A small image FSQ autoencoder, trained from scratch.
Training: adamw at rate 0.0017, batches of 128.
Rows from block 11 of the encoder of a small image FSQ autoencoder, named by matrix and row number. Rows with one number belong to one neuron. Each number is 128 + 32 x the weight over its row's rms, rounded and kept within 0 to 255. All counts start at 0.
After each neuron's rows are labels from the 100 images, of 14976, where the neuron reaches its highest value: "patch colour" is the nearest of a few named colours to the mean colour under the peak. Only what is clearly more common there than usual is listed. The data: photos with spoken descriptions (Open Images, Localized Narratives).
# fc1: MLP up (encoder.blocks.11.mlp.fc1.weight, 768x192), inputs 0-191
# fc2: MLP down (encoder.blocks.11.mlp.fc2.weight, 192x768, transposed), outputs 0-191

fc1.357 [106 109 135 164  84 163 147  80 133 131 118 104 151 193 110 183 173 122 145 153 105 142 149 176 112 104 151 122 109 150  92 143  96  97 132 122 104  51 172 121 183 175  76 112 178 175 138 126 186  92 154 197 159 132 126 162 150 128 168 132 155 122 150 148 184 129 161 118 100 118 159 128  97 146 162  79 140 122 100 127 187  45 115 154 146 163 129 149 205 112 154 134 145 137 160 142 150 135 125 120 129 118 127 130 104 122 174 149 133 119  91 161 197 138 150   2 132 125 133  84  96 179 170 104  81 153 109 127  79 131 178 150 204 125 144 142 136 165 163 116 131 119 127 194  79 115 148 116 142 140 166 117 187 141 146 148 146  99 160 118 108 185 137 154 139  86 134 107 127 142 133  90 100  86  80 159 133 144 172 119 148 129 123 115 179  88 155  97  90 126 179 143]
fc2.357 [125 119 124 137 123 115 123  21 136 179 149 114 255 108 109 111 122 138 141 118 103 159 122 118 142 120 123 126 132 131 179 163 126 131 123 129 150   0 121 154 128 123 121 115 169 145 113 158 135 138 124 141 163 125 142 255 144 145 120 137 123 129 125 106 127 147 127 107 130 146 110 127 111 125 140 167 149 128 127 131 135 126 125 123 130 142 147 110 141 117 120 139 142 120 149 130 106 139 137 132 165 136 146 164 135 126 122 150 138 111 126 134 111 145 131 122  97 101 156   0 142 178 137 162 128 105 130 146 146 168 110 148 113 135 123 148 139 112 140 120 115 109 129 174 124   7 120 151 122 114 126 130 133 140 125 124 130 130  98 145 172 140 129 126 121 124 138 119 133 161 118 132 142 121 127 130  96 125 129 110 116 135 133 138 135 125 156 156 127 129 140 143]
patch colour: white; pink

fc1.205 [127 142 148 161 108 172 121  78 144 175 146 144 167 169 144 160 107 117 195 155  94  81 179 187  84 105 197 133 119 118 163 153 121 115 124 113  83  61 168 107 111 145 127 164 171 136 135 111 149 121 141 165 163 111 157 154 187 130 111 165 148 103 125 148 159 192 157 130  92 117 134 124 175 161 196 134 137 115 133 106 146  85  73 125 133 141 145 140 168 145 178 140 122 157 185 123 159 167 133 116 106 125 109 197 113 131 168 182 103 105 133 146 199 147 175 114  74 111 190  77 127 200 156 159 108 144 126 110 106 139 152 123 146 115 141 145 137  62 134  42 135 121 118 178 139  55 181 175 179 149 159 153 158 153 110 153 149 135 121 199 107 140 161 145 159 122 140 114 111 167 170 177 145 121 120 127 169 111 142 118 159 118 127 154 146  93 178 184 124 135 171 140]
fc2.205 [136 107 120 141 135 133 149  68 111 170 152 114 255 119 134  95 128 111 126  93 132 143 111 101 134 125 120 147 127 138 178 208 123 144  96 141 144   0 113 154 119  95 131 136  80 123 110 138 102 152 103 141 138 123 182 255 127 152 112 138 101  88 138  91 112 181 116  90 120 197 124 105 147 129 111 178 121 129 121 127 108 136 117 123 129 136 123  82 130 107 102 111 125 102 151 119  88 154 157 135 163 137 136 190 122 129 144 147 122 128 128 136  66 161 128 146  60 116 137  40 149 152 125 133 112 139 127 131 148 189  88 150 124 140 122 152 139 116 129 129 128 116 108 165 112  74 121 152 153 100 112 160 125 129 131 120 120 147 105 161 145 116 125 126 126 125 142  81 147 144 127 129 126 130 137 140  79 100 121 123  96 117 134 102 124 107 163 170 123 107 131 140]
patch colour: white

fc1.657 [116 102 154 118 125 112 118  90 114 128 111 101 191 209 167 248 155 138 155 120 203 173 204 103 150 162 177 142  82 157 162 131  96 127 126 127 150  83 189 182 168 190 135 208 138 111 147 119 128 101 126 149  85 169 155 168 170 168 158  96 182 143 141 167 134 123 133 131 126 134 113  97 130 161 105 101 117 135 114 176 131 158 132 142 102 140 106 159 172 137 167 176 163 142 140 169 123 155 128 144 179 150 102 142  91 107 120 177 108 129  97 205 151 119 110 130 155 197 118  76 139 121 107  90  93 128 138 114 140  55 127 147 205 124 168 154 134 147 146 121 185 133 148 151 106  74 171 147 159 135 193 133 149 137 122 159 127 127 122 135 103 139 137 180 106 119 121 126 124 121 131 103 131 118 136 183 115 163 177 120 123  87 145 160 130 122 110  97 172  93 137 171]
fc2.657 [ 89  97 140  81  70 116 124 189 132 152 149 118   0 103 105 142 142 126 107 128 114 112 139 139 120 120 146  96 106 150  81 161 110 132  98 115 138 241 174 104 211 120  67 126 121 134 153 164 139  80 152 107 159 152 110   1 133 150 185 138 118 116 136 128 148 147 168 132 141  96 122 140 122 169 119 132 125  64 100 141 137 148 147 157 150 134 144 107 127 135 149 126 129 116 135 158 128 140 121 118 124 138 164  88 139  69 126 125 135 130 126 121 115 136  77  74  92 127 137 204  91 150 141 129 130 104 107 161 125 125 118 146 139 114 111 132 120 109 144  88 139 105  99 123 122 255 161 135 138 101  94 147 155 131 113  97 123 109 120 109 107 135 152 123 131  68 120 132 128 133 124 151 148  84  43 179 131 128 160 100 115 140 136 109 171 118 127 124 181 132 133 137]
patch colour: white

fc1.678 [104 145 166 149 123 177 203  92  90 129  98 115 163 129 133 149 146  80 182 132 186  84 142 144 123 111 170 139 182 179 139 138 154 133 119 103 121  68 162 157 189 125 111 157 151 126 143  83 155 115 113 171 145 139 158 158 134 129 150 134 150 148 127 129 123 172 133 135  93 115 160 141 169 245 128 118  73 133 113  99 117  78  74 189 139  95  83 131 155 149 100 127 124 119 161 140 105 166 145 177 119  92  90 166 104 107 171 126  92 122 137 115 155 135 147 150  89 149 108  97 105 204 136 117 105 139 136 143 181 140 173 125 171 144 150 165 156 149 119 108 120 150 120 166 137 111 199 140 146 138 159 146  87 135 137 144 134 147 135 157  49  94 143 110 158  76 179 109 174 125 157 162 150 105 167 255 106 163 152 122 166 121 139 123 166  81 168  93 150 108 125 117]
fc2.678 [150 112 139 145 131 146 153  21 110 163 148 124 255 132 134 133 124 108 155  86 152 132 132 124 135 116 129 125 129 136 169 135 144 134 108 124 137   0 138 149 131 111 122 155 176 112 137 126 120 123 121 158 115 121 164 255 126 134 131 140 105 110 120 127 118 175 123 133 120 159 129 110 162 142 114 125 106 120 128 142 133 154 122 149 136 137 118 138 117 109 110 132 120 107 111 126 122 150 139 146 159 122 132 153 125 122 144 135 132 131 120 132 122 150 128 136  83 147 113   0 137 131 113 154 126 135 130 131 148 157 116 136 140 127 129 108 137 141 128 137 132 122 129 146 128   0 130 131 159 122 138 159 125 111 139 122 133 126  93 130 181 109 135 113 133 120 125  89 141 123 137 113 115 122 126 149 129 143 127 129  90 130 147 102 125 120 134 146 140  97 106 125]
patch colour: grey

fc1.192 [ 99 145 185 153 164 113 144 104  46  74 135 117 162 100 136 121 137 100 146 130 125  79 126 150 112 124 110 105  79 129 116 108 133 123 180  86 162  84 107 136 128  56 120 190 151 138 112 125 137 105 108 225 135 143 169 158 177 128 111 164 126 140 122 151  94 146 112 102 102 164 123  70  81 203 115 131 124  95 142 132 127  69 106 157 123 159 132 170 119 174 123 112 177 119 123 137 119 145 102 122 106  49  67 176 146 195 163 151 135 131  99 200  65 146 150 112 128 177 192 118 115 120 194 164  85 118  87 212 218 114 123 115 170  89 123 128 136 158 124  85 144 170 154 122 120 141 143 147 153 108 106 142 130 142 110 175 178 148 146 155 167 115 158 130 127 113 108  90 156 141 129  75  88 179 140 133 128 145  93 120 124  77 128 121 117 120 166 146 107  83 155 152]
fc2.192 [140 129 132 138 132 126 130  37 132 146 150 124 255 133 134 134 132 132 160 113 134 138 128 131 130 117 127 122 128 129 150 120 135 123 136 128 128   0 128 157 126 124 122 120 155 127 141 149 139 132 123 149 108 123 144 255 135 125 125 157 126 123 119 129 122 120 124 147 150 142 123 127 138 128 127 135 117 133 135 134 132 142 122 127 136 135 142 136 115 132 115 118 124 104 117 121 126 122 145 146 122 124 143 155 145 128 123 128 150 120 122 144 121 141 138 131 142 136 118   0 137 125 116 141 132 128 138 130 140 154 127 123 122 128 138 117 123 137 129 131 127 129 138 126 136  23 118 114 130 123 133 143 133 117 133 119 141 137 100 120 160 127 131 121 109 121 130 106 135 135 125 122 140 127 131 128 130 139 123 128 117 142 127 125 124 143 121 146 133 133 111 133]
patch colour: white; pink

fc1.555 [173 181 106  80 143 111 117  86 135 132  78  99 195 145 173 190 169 165 135 148 167 121 125 139 142 131 137 161 160 139 132 100 171 172 127 161 148  50  94 162 109 109 178 122  89 112 106 137 163 171  96  89 146 135  63 210 104 184 109 112 104 165 197 131  90 121 119 143 135  86 187 121 183 111 134  59 164  99 158 111  99 130 111 116 146 103 120 130  89 165 112 115 141 131 167 112 155  79 135 142 133 136 135  81 125 162 107 175 128 140 156 128 143  84 159 164 137 135 124  71 192 163 138 137 118 110 147 156 126 171 208 180 106 152 173 130 132 124 128 137  89 181 153 152 103  57 124 146 135 164 154 101 116 100 127  95 130 189 115 147 160 122  92 128 114 178 173 136 131 116  88 124 143 184 196 104 132 135 109  95 129 111  87 179 175 155 140 112 118 169 128 171]
fc2.555 [ 98  99 158 255 147 142 143 113 125 179 156 139  16  98  99 125  73 103 164 124  99 139 148 141 123 127 129  65 110 121 148 150 110 100 124 102 136 130 187 114 103 148 163 156 152  55 162 145 122  20 181 136 112 111 145   0 178 111 152 146 135 124 101 155 161 157 126 158 115 126 100 134 134 129 144 152  72 134 137 193 158 186 143 145 108 143 123 182 132 126 146 103 135 139 119 120 154 150 110 140 132  94 138 115 132 170 143 102 112 124  75 115 116 132 148 164  95 145 125 161 114  81 137 119 139 134 126 120 106  76  81 140 170  67 104  77 111 119 103 141 141 100 127 124 140 175 125 143 183 144 120 195 128 123 146 142 144 100 112 114  62 126 119 113 134 151  88  94 106 115 161 152 105 143 132 121 185 108 119 143 119 135 163 125 108 142  93 144 204 130 144 108]
patch colour: black

fc1.736 [191 200 122 165 154 115 145 117 153 115 135 147 133 157 175 174 138 114 117 155 104 110 159 157 133 140 137 155 149  82 100 108 130 170 249 147 138 128 169 135 148  93 108 140 129  98 164 109 202 139 135 125 150 120 107 144  73 102 188 169 102 137 104 114 169  90 145 110  41  72 161 163 142 196 184 109 133 113 132  88 221 100 121 143 139 129 160  84 122 166 106 114 132 133 129 141 139 103 125 124 126  81 159 104 165 137 111 160 160 135 103 113 129  92 138 150 123 119 105 115 126 189 149 107 160 129 120 120 148  99 163 163 140  98 204 181 103 169 110 131  67 184 133 163  94 128 147 133 114 122  91 148 149 133 152 118 136 129 102  94 111 150 157 102 122  93  93  87 155 107 142 159 158 159 134 167 109 186 118 141 138 192  76 139 131 166 101 184 193 199 126  95]
fc2.736 [103 159 104  95 154 120 114 103 126 126 107 114 171 139 148 100 162 152 108 169  82 140  93  80 133 187 104 172 156 123 142 128 139 161 142 164 110 113  84 154 105 123 151  82 177 192  79  95  76 167  86 179 149 119 117 194 165 128  90  62 130 131 160  71  78 109 107 133 116 169 166 135  84 107 106 182 176 167 139  78 117  87  93  94 129  98 131  90 169 108 115 106 139 122 185 110  66 117 161  91 128 213  98 201 104 148 123 154 101 150 148 161 135 155 158 140 154  79 142  65 149 132  97 139  91 105 133 117 145 152 168 132  71 149 179 136 163 143 165 137  98 166 132 139 119 107 105 132  83 117 115  75 117 133 125 167 102 174 122 172 167 120 111 149 145 145 181 179 164 172  86 127 163 147 158 100 115 186 111 140 151  90  96 129 115  96 187 138  90 131 106 158]
patch colour: grey

fc1.7 [134 121 142 158 133 151 170  95  85 101 178 107 155 183 141 142 150  70 138 132  99 126 118 137 100  76 128 140 132 205  95 123 127 165 183 147  81  63 199 130 155 138 141 139 136 156 162  85 161 114  73 178 178 153 160 143 104 100 125 157 107  90 119 164 156 179 142  93 111  94 118 121 115 223 158 127 164 122 116  80 185   6  74 140 114 146 106 133 186 183 156 140 125 146 158 110 116 163 141 105 153  97 107 130 140 142 178 144 113 141 136 103 169 133 174 100  71 103 139  93  78 207 170 181 129 138  96 150 192  85 145 148 163 127 145 167 162 123 120 121 110 125 119 136 109 107 157 124 129 156 172 148 146 162 126 165 122 129 130 146 136 144 178  96 151 105 155 117  99 113 116 108 125  87  87 183 141 151 162 110 153 129 142  72 108  66 157 111 120 126 134 125]
fc2.7 [133 120 130 135 131 124 127  14 126 185 146 121 255 130 138 130 143 123 161 113 128 127 127 128 120 119 130 128 126 135 177 154 121 131 130 139 132   0 122 169 128 115 124 135 169 129 131 161 139 137 123 144 142 126 148 255 135 137 127 145 120 151 132 124 127 154 126 126 139 133 105 123 135 130 131 132 131 127 122 133 126 138 132 122 128 135 139 108 123 135 117 130 122 116 131 121 118 137 137 140 143 122 138 155 128 125 120 135 140 130 124 141 109 142 132 136  94 128 140   0 139 160 130 147 117  99 128 134 131 157 110 143 130 128 136 133 123 131 132 127 127 129 137 130 123  11 127 139 138 108 112 142 132 128 125 100 123 143  71 131 176 128 128 127 116 120 132 111 141 137 127 118 138 130 129 135 120 134 124 123 114 125 127 110 127 120 144 141 130 128 115 137]
patch colour: white

fc1.463 [157 162 117 114 142 113 106  90 178 147 149 148 181 101 101 122  92 153 139 213 122 130 161 129 137 121 149 162 135  96 154 139  95 127 198  66 138  94 121 123  78 144 148 102 112 144 137 147 166 133 191 114 148 123 107 156 189 126 136 160 161 160 115 108 146  78 115 146 159  85 109 160 101  94 139 161 119 162 181 135 135 132 155 102 141 148 152 130 139 155 197 122 149 141 189  87 154 108 104 136 103 113 180 104 162 196 100 118 144 116 146 139 153  97 190 164 135 133 149  90 117 170 147 129 153 112 178 174 155 125 195 123 140 143 116 117  79 136 109 146 126 159 170 160 134  97 116 168 150 103 182 119 170 156 132 160 131 133 142 101 174 158 112 153 113 172 132 157 122 142 141 134 167 221 153  52 143 112 101 151 167 129 110 199 120 197 131 157 122 255 134 134]
fc2.463 [139 117 143 137 125 135 152   0 101 125 124 124 255 134 134 137 130 117 164 112 147 131 134 124 137 146 138 132 125 152 149 123 130 141 107 129 132   0 130 153 134 124 125 142 147 119 131 117 112 127 128 157 116 138 183 250 119 140 130 120 113  97 141 130 116 162 131 117 114 146 153  85 147 156 120 122 114 126 120 123 139 142 132 150 127 114 114 142 132 123 130 136 132 117 126 128 126 148 138 130 186 136 131 134 120 117 147 139  91 137 116 140 115 133 128 130 114 140 104   0 111 126 117 143 122 146 115 131 148 136 144 150 132 116 153 131 131 157 127 126 132 129 132 128 114   0 142 124 141 143 130 146 133 117 127 128 124 131  97 128 155 125 143 134 144 116 133 104 145 121 130 119 133 122 126 144 143 172 135 133  94 121 134 122 129 124 127 134 138 106 115 134]
patch colour: black

fc1.43 [125 139 115  77 204 177 137 113 142 141 115 116 181 161 146 129 174 129 152 162 124 115 101 119 133 175 178 136 139  61 141 108 143  99 124 164 142 115 117 139 105  90 147 130 138 140  84  72 173 157 103 138  80  71  94 177  79 102 125 156  93 132 125 178 106 123 133 154 123 127 124 154 143 146   0 128 103 173 167 111 190 158  95 111 110 121 118 134 153 123 183 118  99  90 107 118 101 130 115 140 159  95  71  90 153 170 135  68 119 165  99 117  69 159 199 165 106 180 114 136 139 131 158 157 114  85 126  83 112 113 167 128 140 101 142 143 156 123 153 174 155 174 129  85 110 118 112  89 119  83 140 121 107  96 185 160 162 122 126  79 141 114 145  91 114 133 198 162 117 171 162  41 132 153 150 161 165 165 113 190 122 166 120 112 128 159 152 140 130 175 124 144]
fc2.43 [128 125 128 145 129 119 126  88 138 138 154 127 255 133 132 129 127 140 106 114 135 153 125 115 139 122 141 110 124 139 162 112 119 133 133 127 131   0 128 152 127 134 119 116 130 132 148 134 120 127 124 147  94 130 145 255 155 129 123 152 133 113 122 124 118 115 126 148 143 152 135 117 133 131 126 176 116 132 126 134 113 155 127 126 134 118 151 135 117 124 131 126 130  98 114 122 113 106 165 140 111 141 157 150 146 126 110 127 153 115 122 155 122 141 138 124 153 137 107   0 139 103 114 127 134 148 136 137 151 147 148 110 122 129 144 116 111 137 124 125 141 130 138 138 124  68 123 116 133  94 121 142 143 111 120 149 137 137 136 110 197 134 135 132  93 116 123 113 146 133 107 119 150 125 127 128 135 135 125 125 105 147 134 136 127 141 115 154 138 129 105 140]
patch colour: grey

fc1.395 [ 78 131 111 145 129 159 133 128  87 109 137 153 155  74 104 158 177 135 162 132  83 117  77  85 163 135 118 163 139 133 139  73 228 157 136  77 108  81 161 133 121 156  99 136 196 138 203 120 128 145 135 142 122  65 111 168 103  89 126 106 157 116 121  75 164 168 126 145 117 183 178  96 154 151 153 176 111  78 205 162 172 154 114 145 156 160  94 157 129  84  87 110 136 148 107 136 124 190 142  86 106 162  89 145 151 127 146 145 189 110 174 144 148 168 187 177 145 138 102 108 106 108 158 123 124 117 145 115 149 156 143 106  67 142 107 167 114 124 147 129 105 182 114 134 176  94 146 109 125 115 133 148  79 140 144  74 215 162 148 115 175 110 143 161 163 143  96 121 107 141 142  79 100 124 169  81  93 122 117 119 162 121 138  56  64 129 128 155 116 128 120  73]
fc2.395 [120 127 139 138 129 122 135  40 132 152 132 130 255 130 130 147 135 142 170 121 126 140 134 116 135 139 136 119 122 136 143 119 120 130 132 129 128   0 129 169 129 145 121 118 170 137 134 130 121 128 123 150 110 129 139 255 163 127 129 141 140 112 131 124 126 121 127 141 133 140 136 120 136 130 124 155 116 132 126 137 130 146 133 131 131 117 141 135 142 123 133 120 129 117 143 124 119 115 158 130 119 148 142 148 137 124 122 122 137 122 124 161 130 135 133 127 139 134 114   0 136 107 124 125 128 124 129 130 131 137 142 124 127 126 158 142 121 148 123 126 142 130 155 137 124  20 124 133 126 103 124 134 140 117 124 147 130 134  97 118 173 134 134 132 110 119 125 115 143 131 118 125 147 125 127 130 128 138 126 126 114 137 125 131 126 127 125 134 132 126 122 140]
patch colour: black

fc1.680 [165  91 116 112 219 144 121  96 141  80 105 120 149 240 123 180 198 163 122 116 104 130 102 140 156 108 135  99 142 150 165 146 166  89 124 177 112 142 153 154 145 175 164 140 155 116  85 147 151 128 121 113  92 124 122 144 152 110 145 155 109 131 179 194 122 132 143 138 139 100  69 169 123 167 117 126  94 136 144 142 106 124  81 103 101 116 149 120 131 179 162 185 103  91 127 103 176  83 107 115 187 149  85 137 102 187 109 147 125 158 101 171 115  93 152 143 110 190  98 126 199 112 135 102 166  93 110 189  96 113 101 153 127 112 130 116 106 188 134 137 109 120 158  79 148  97 109  88 185 169 155 205 111 111 136  59 102  88 143  95  77 151 138 120 153 121 157 130  93 122 149 139  95 145 112 106 151 213 143 183 108 105 129 179 110 117 184 108 119 132 171 122]
fc2.680 [133 130 132 137 131 121 125  54 136 148 147 125 255 132 131 131 131 143 108 118 130 148 127 116 136 128 131 123 125 133 144 121 124 127 132 131 128   0 125 169 126 130 122 112 138 145 133 138 117 132 118 159 112 125 140 255 147 126 126 142 130 118 126 114 118 116 123 130 141 149 131 122 129 127 129 162 125 137 131 132 129 144 120 127 139 122 149 135 125 124 122 135 127  99 127 121 114 115 159 140 121 155 147 156 147 127 115 130 149 117 125 156 122 146 137 129 139 128 113   0 139 112 115 121 130 131 138 131 148 158 139 119 118 131 144 126 124 139 135 128 132 130 134 140 129  37 118 120 119 119 121 131 138 113 126 133 136 138 106 120 166 133 131 130 108 120 128 113 143 142 114 136 148 127 131 128 127 144 123 127 116 144 125 133 124 136 127 148 132 131 108 141]
patch colour: grey

fc1.417 [198 132 132 137 179 173 141  91 143 117 140 166 175 145 144 146 168 109 113 127  99 149 150 154 183 117 112 159 104 121 113 122 189  72 180 159 107  75 120 139 126 148 150 140 112 172 148 145 167 125 129 138  99  81 151 141 107  90 150 158 112 111 144 185 147 115 106 134 201 140 120 138 148  80 163 101 127 163 145 168 142 123 104 106 147 143 116 175 154 128  89 149  97 104  75  76 173 168 133 123 135 173  63  97 115 157 167  87 130 159 180 147 124 165 170 245 118 155  91  86 183 113 115 138 115 128 171  79 116 159 129 115 121 149 129 155 135 137 134 245 136 139 143 108 187 122  98 116 145 148 196 161  97 123 159  84 150 149 127  97 207 107 157  79 125 128 126 146 105 129 180 174 103 137 145  92 138 124 147 171 128 101 143 102  76 129 128  68 118 159 151 110]
fc2.417 [ 75 127 150 161 141 123 143   9 123 153 128 123 202 104 114 137 113 132 223 123 115 139 135 132 148 149 130 105 129 140 166 173 120 133 129 118 152   0 130 155 114 120 143 132 132 110 121 122 123 125 140 161 132 130 150 165 155 129 128 122 145 106 132 130 125 151 129 176 101 139 131 111 138 130 115 161 103 138 132 136 121 153 150 134  96 121 131 137 144 127 147  99 154 145 170 123 121 136 118 137 121 140 128 136 121 147 140 150 107 109  96 149 113 116 144 141 115 124 127   0 117 113 126 136 131 109 119 122 156  98 142 155 136 106 156 134 118 127 117 125 120 124 126 150 112   0 128 132 162 139 141 132 138 136 130 162 126 129 115 132  99 135 128 135 133 138 124 125 124 123 135 120 136 135 142 124 158 151 128 136 121 121 137 144 116 132 125 172 133 119 124 146]
patch colour: black

fc1.337 [140 145 166 160 167  84 129 128  97 136  87 127 139 137 161 125 188 168 149 143 152 180 121  94 107 115 232 129  98 107 121 102 151 153 121 123 145 127 141 101 163 179 117 142 179 134 116  98 156 116 105 147 113 146 147 120 184 151 160 105  97 109 128 123  98 119 138 147 158 110 190  83  63 213 152 139  98 151 101 105  92 157 113 142  76 107 141 150 120 196 163 133 167 169 156 136 142 125 145 107  91  99 139 121  91  85 128  90  85 164 110 196  80 149 186 116 155 166 131 109  71 122 173 137 126 131  83 180 157  98 183 102 153 110 126 102 143 166 102 109 193 126 161 100 155  92 145 158 141  72 148 145 181 162 104 173 168 146  89 153 179 118 173 152 119 111 165 150 149 139  87 104 190 170 111 225 135  98 118 154 113 128 121 117 157 152 161  89 135  98 153 159]
fc2.337 [140 144 122 113 138 133 117  38 153 153 146 143 255 131 128 136 128 141 140 140 141 144 120 135 131 123 124 116 131 121 100  89 142 124 149 128 117   0 125 118 122 158 128 100 170 146 149 128 130 134 127 147  90 119  95 255 177 110 122 151 132 158 119 137 126  83 115 161 134 111 144 142 124 123 149 150 133 141 140 134 138 134 115 121 156 132 146 147 162 135 125 126 124 108 113 116 141 112 132 139  96 144 137 134 154 135 130 116 158 128 135 130 148 146 150 132 196 134 106   0 136  89 134 136 139 125 136 123 146 131 171  95 116 140 135 132 125 124 142 138 134 137 162 122 144  40 109 119  90 132 144 134 126  98 137 129 143 136 155 120 211 128 117 119 125 128 132 133 129 151 129  96 146 130 137 118 153 104 113 139 134 154 120 133 120 146 129 119 125 151 120 130]
patch colour: white; pink

fc1.511 [155 185 100  60 131 123 106 111 156 152 131 112 150 144 117 120 159 150 115 151 152 128 103 123 192 193 144  90 191  69 133 117 184 150  79 131 135 149 106 139 185 134 149 162 101  84 166 171 121 132 150 142  97 100  74 125 108 141 148  68  91 148 142  93  93 149 124 172 171 169 113 161 122 160  73 151 135 178 164 114 190 151 142 199 137 142 111 142 151 103 172 135 137 143 115 118  94 129  98 154 149 129  85 111 175 179 118 131 101 231 137 165  79 148 121 126 122 186  79 129 167  81  88 184 140  97 125 151 134 114 187  92 143 122  96 135 134  83 109 172 189 155 150  99 198 127 150 127 142 133 117 135  65 119 151 147 142 125 128 121 196 107 108 122 183 149 155 152 102 118 108 101 109 129 133 182 118 135 117 200 172 148 135 109 177 130 147 141 141 196 131 127]
fc2.511 [108 120 149 150 139 127 141  66 128 148 146 110 255 122 127 142 127 149 237  98 100 156 135 130 137 132 141 115 118 131 195 117 106 118 159 125 137   0 126 112 122 139 125 107 159 130 131 128 158 133 124  56 135 123 147 255 186 120 127 152 160 121 134 100 131 109 124 158 108 103 118 114 127 125 131 143 118 128 122 127 106 140 127 124 123 134 139  98 144 137 130  89 123 101 120 117 128 119 147  80 116 108 159  75 113 129 128 128 144  88 117 149 126 142 148 138 131 138 126  27 146 157 116 119 115 101 121 120 124 129  69 180 135 126 197 153 124 198 131 132  99 129 144 161  97  21 119 143 144  72 130 147 145 112 122 142 122 147 109 125 129 131 133 124  89 120 127 106 154 147 137 143 182 131 135 125  82 155 121 124  84 124 105 168 115 137 120 114 123 120 128 138]
patch colour: black

fc1.388 [142 132 126 118 184 171 129  78 159  75 100 130 175 195 195 160 189 160 127 184 175  92 117 130 144 135 156 151 125 125 132 130 110 100 154 189 138  74  90 149 125 162 170 122 183 157 117  86 207 156 104 128 116 137 101 191 133 113 120 118 154 109 197 163 118 104 112 122 179 121 161 134 111 126 123  81 159 137 145 102 104 141 136  88 139 115 115 121 119 189 151 157 146 148 118 126  92  99 118 129 146 137 149  87 101 189 146 150 150 121 153 160 188 101 196 184 163 143 117  89 121 165 147 140 126 116 131 107  94  95 111 130 143 140 225 157 106 151 129 170 138 143 175 129 130  95 115 122 124 113 163 126 151 148  89  76 154 172 101 106 177 159 117 128 124 172 175 167 120  80 145  68  84 217 147 115 112 128 108 170  95 122 114 187 111 188 152  90 126 163 156 154]
fc2.388 [ 91 137 129 173 159 139 128 152 118 180 142 144   0 117 120 109 112 123 163 144  74 122 124 129 122 162 123 100 132 127 151 190 107 120 143 143 116 178  92 143  65 118 184 112  65 111 101 136 108 153 129 120 146 116 147   0 135 110 100 124 145  95 131 134 122 135 118 130 100 150 105 135 102 101 161 176 113 187 142 115 118 156 138 106 106 122 138 165 119 136 146  83 144 146 155  90 122 139 127 115 125 107 135 135 114 194 131 117  89 133 112 133  92 122 169 166 123 117 141 160 143  96 125 117 119 137 117 106 144 121 145 147 115 111 126 142 116 110 112 130 109 135  72 128 136 216 108 152 152 131 101 130 134 131 122 157 114 149 114 139   0 139 104 141 142 173 120 138 115 137 133 233 138 173 175  80 204 117 104 150 134 105 108 139  85 120 130 156 115 131 143 124]
patch colour: black

fc1.698 [111 131 138 163 126 160 159  61 182 144 131 141 161 128 122 182 124 100 149 139 148 203 183 131 112 130 151 138 103  98 116 132 125 127 127 115  97  80 189 141 161 132 113 162 122  62 108 139 116  76 167 151  78 123 127 175 130 119 192 154 139 160 116 142 148 140 154 135  51 102 140 128 101 127 132 127 118 155 140 166 118 104  99 178 142 168 127 164 184 138 202 164 157 138 149 186 141 134  76 142 131 123 112 167 143 133 167 168 167 111 109 157 153  79 121 122 196 171 119 102  62 149 119 142 153 104  96 128  96 128 138 169 170  87 106 168  68 137  78 147 149 119 192 146 118  93 164 128 155 179 121 187 144 133 168 118 183  77 104 146  70 128 160 136 165 123 108  92  92 136 205 105  92 123 114 159 133 168 152 183 181  97 146 199 129 109 133 132 175  78 123 110]
fc2.698 [135  98 149 173 100 143 136 104 130 129 135 151 158 126 107 147 102 124 132 117 148 102 156 160 129 112 152  81  97 121 137 124 116 102 113 104 136  25 234 134 173 145  84 169 121  49 185 147 147   0 193 126  98 125 130 142 138 114 215 164 133 127 100 164 168 134 160 137 149 109 104 138 166 146 116 116  61 102 136 181 138 175 150 174 143 148 132 163 118 151 138 153 112 128 109 156 170 127  95 143 133 111 149 109 152 106 130 101 150 117  96 122 132  93  96 115  95 155 106  99 121  92 142 120 165 130 145 120 136  93 109 112 188  84 110 110  93 116  90 136 155  81 136 104 141  92 146 121 160 134 152 179 131 116 149 116 156  61 112  66 137 129 156 106 119 101  79  81  94  89 166 106 107 114  78 167 148 124 143 135 121 152 152 118 127 158  59 125 209 139 124 109]
patch colour: grey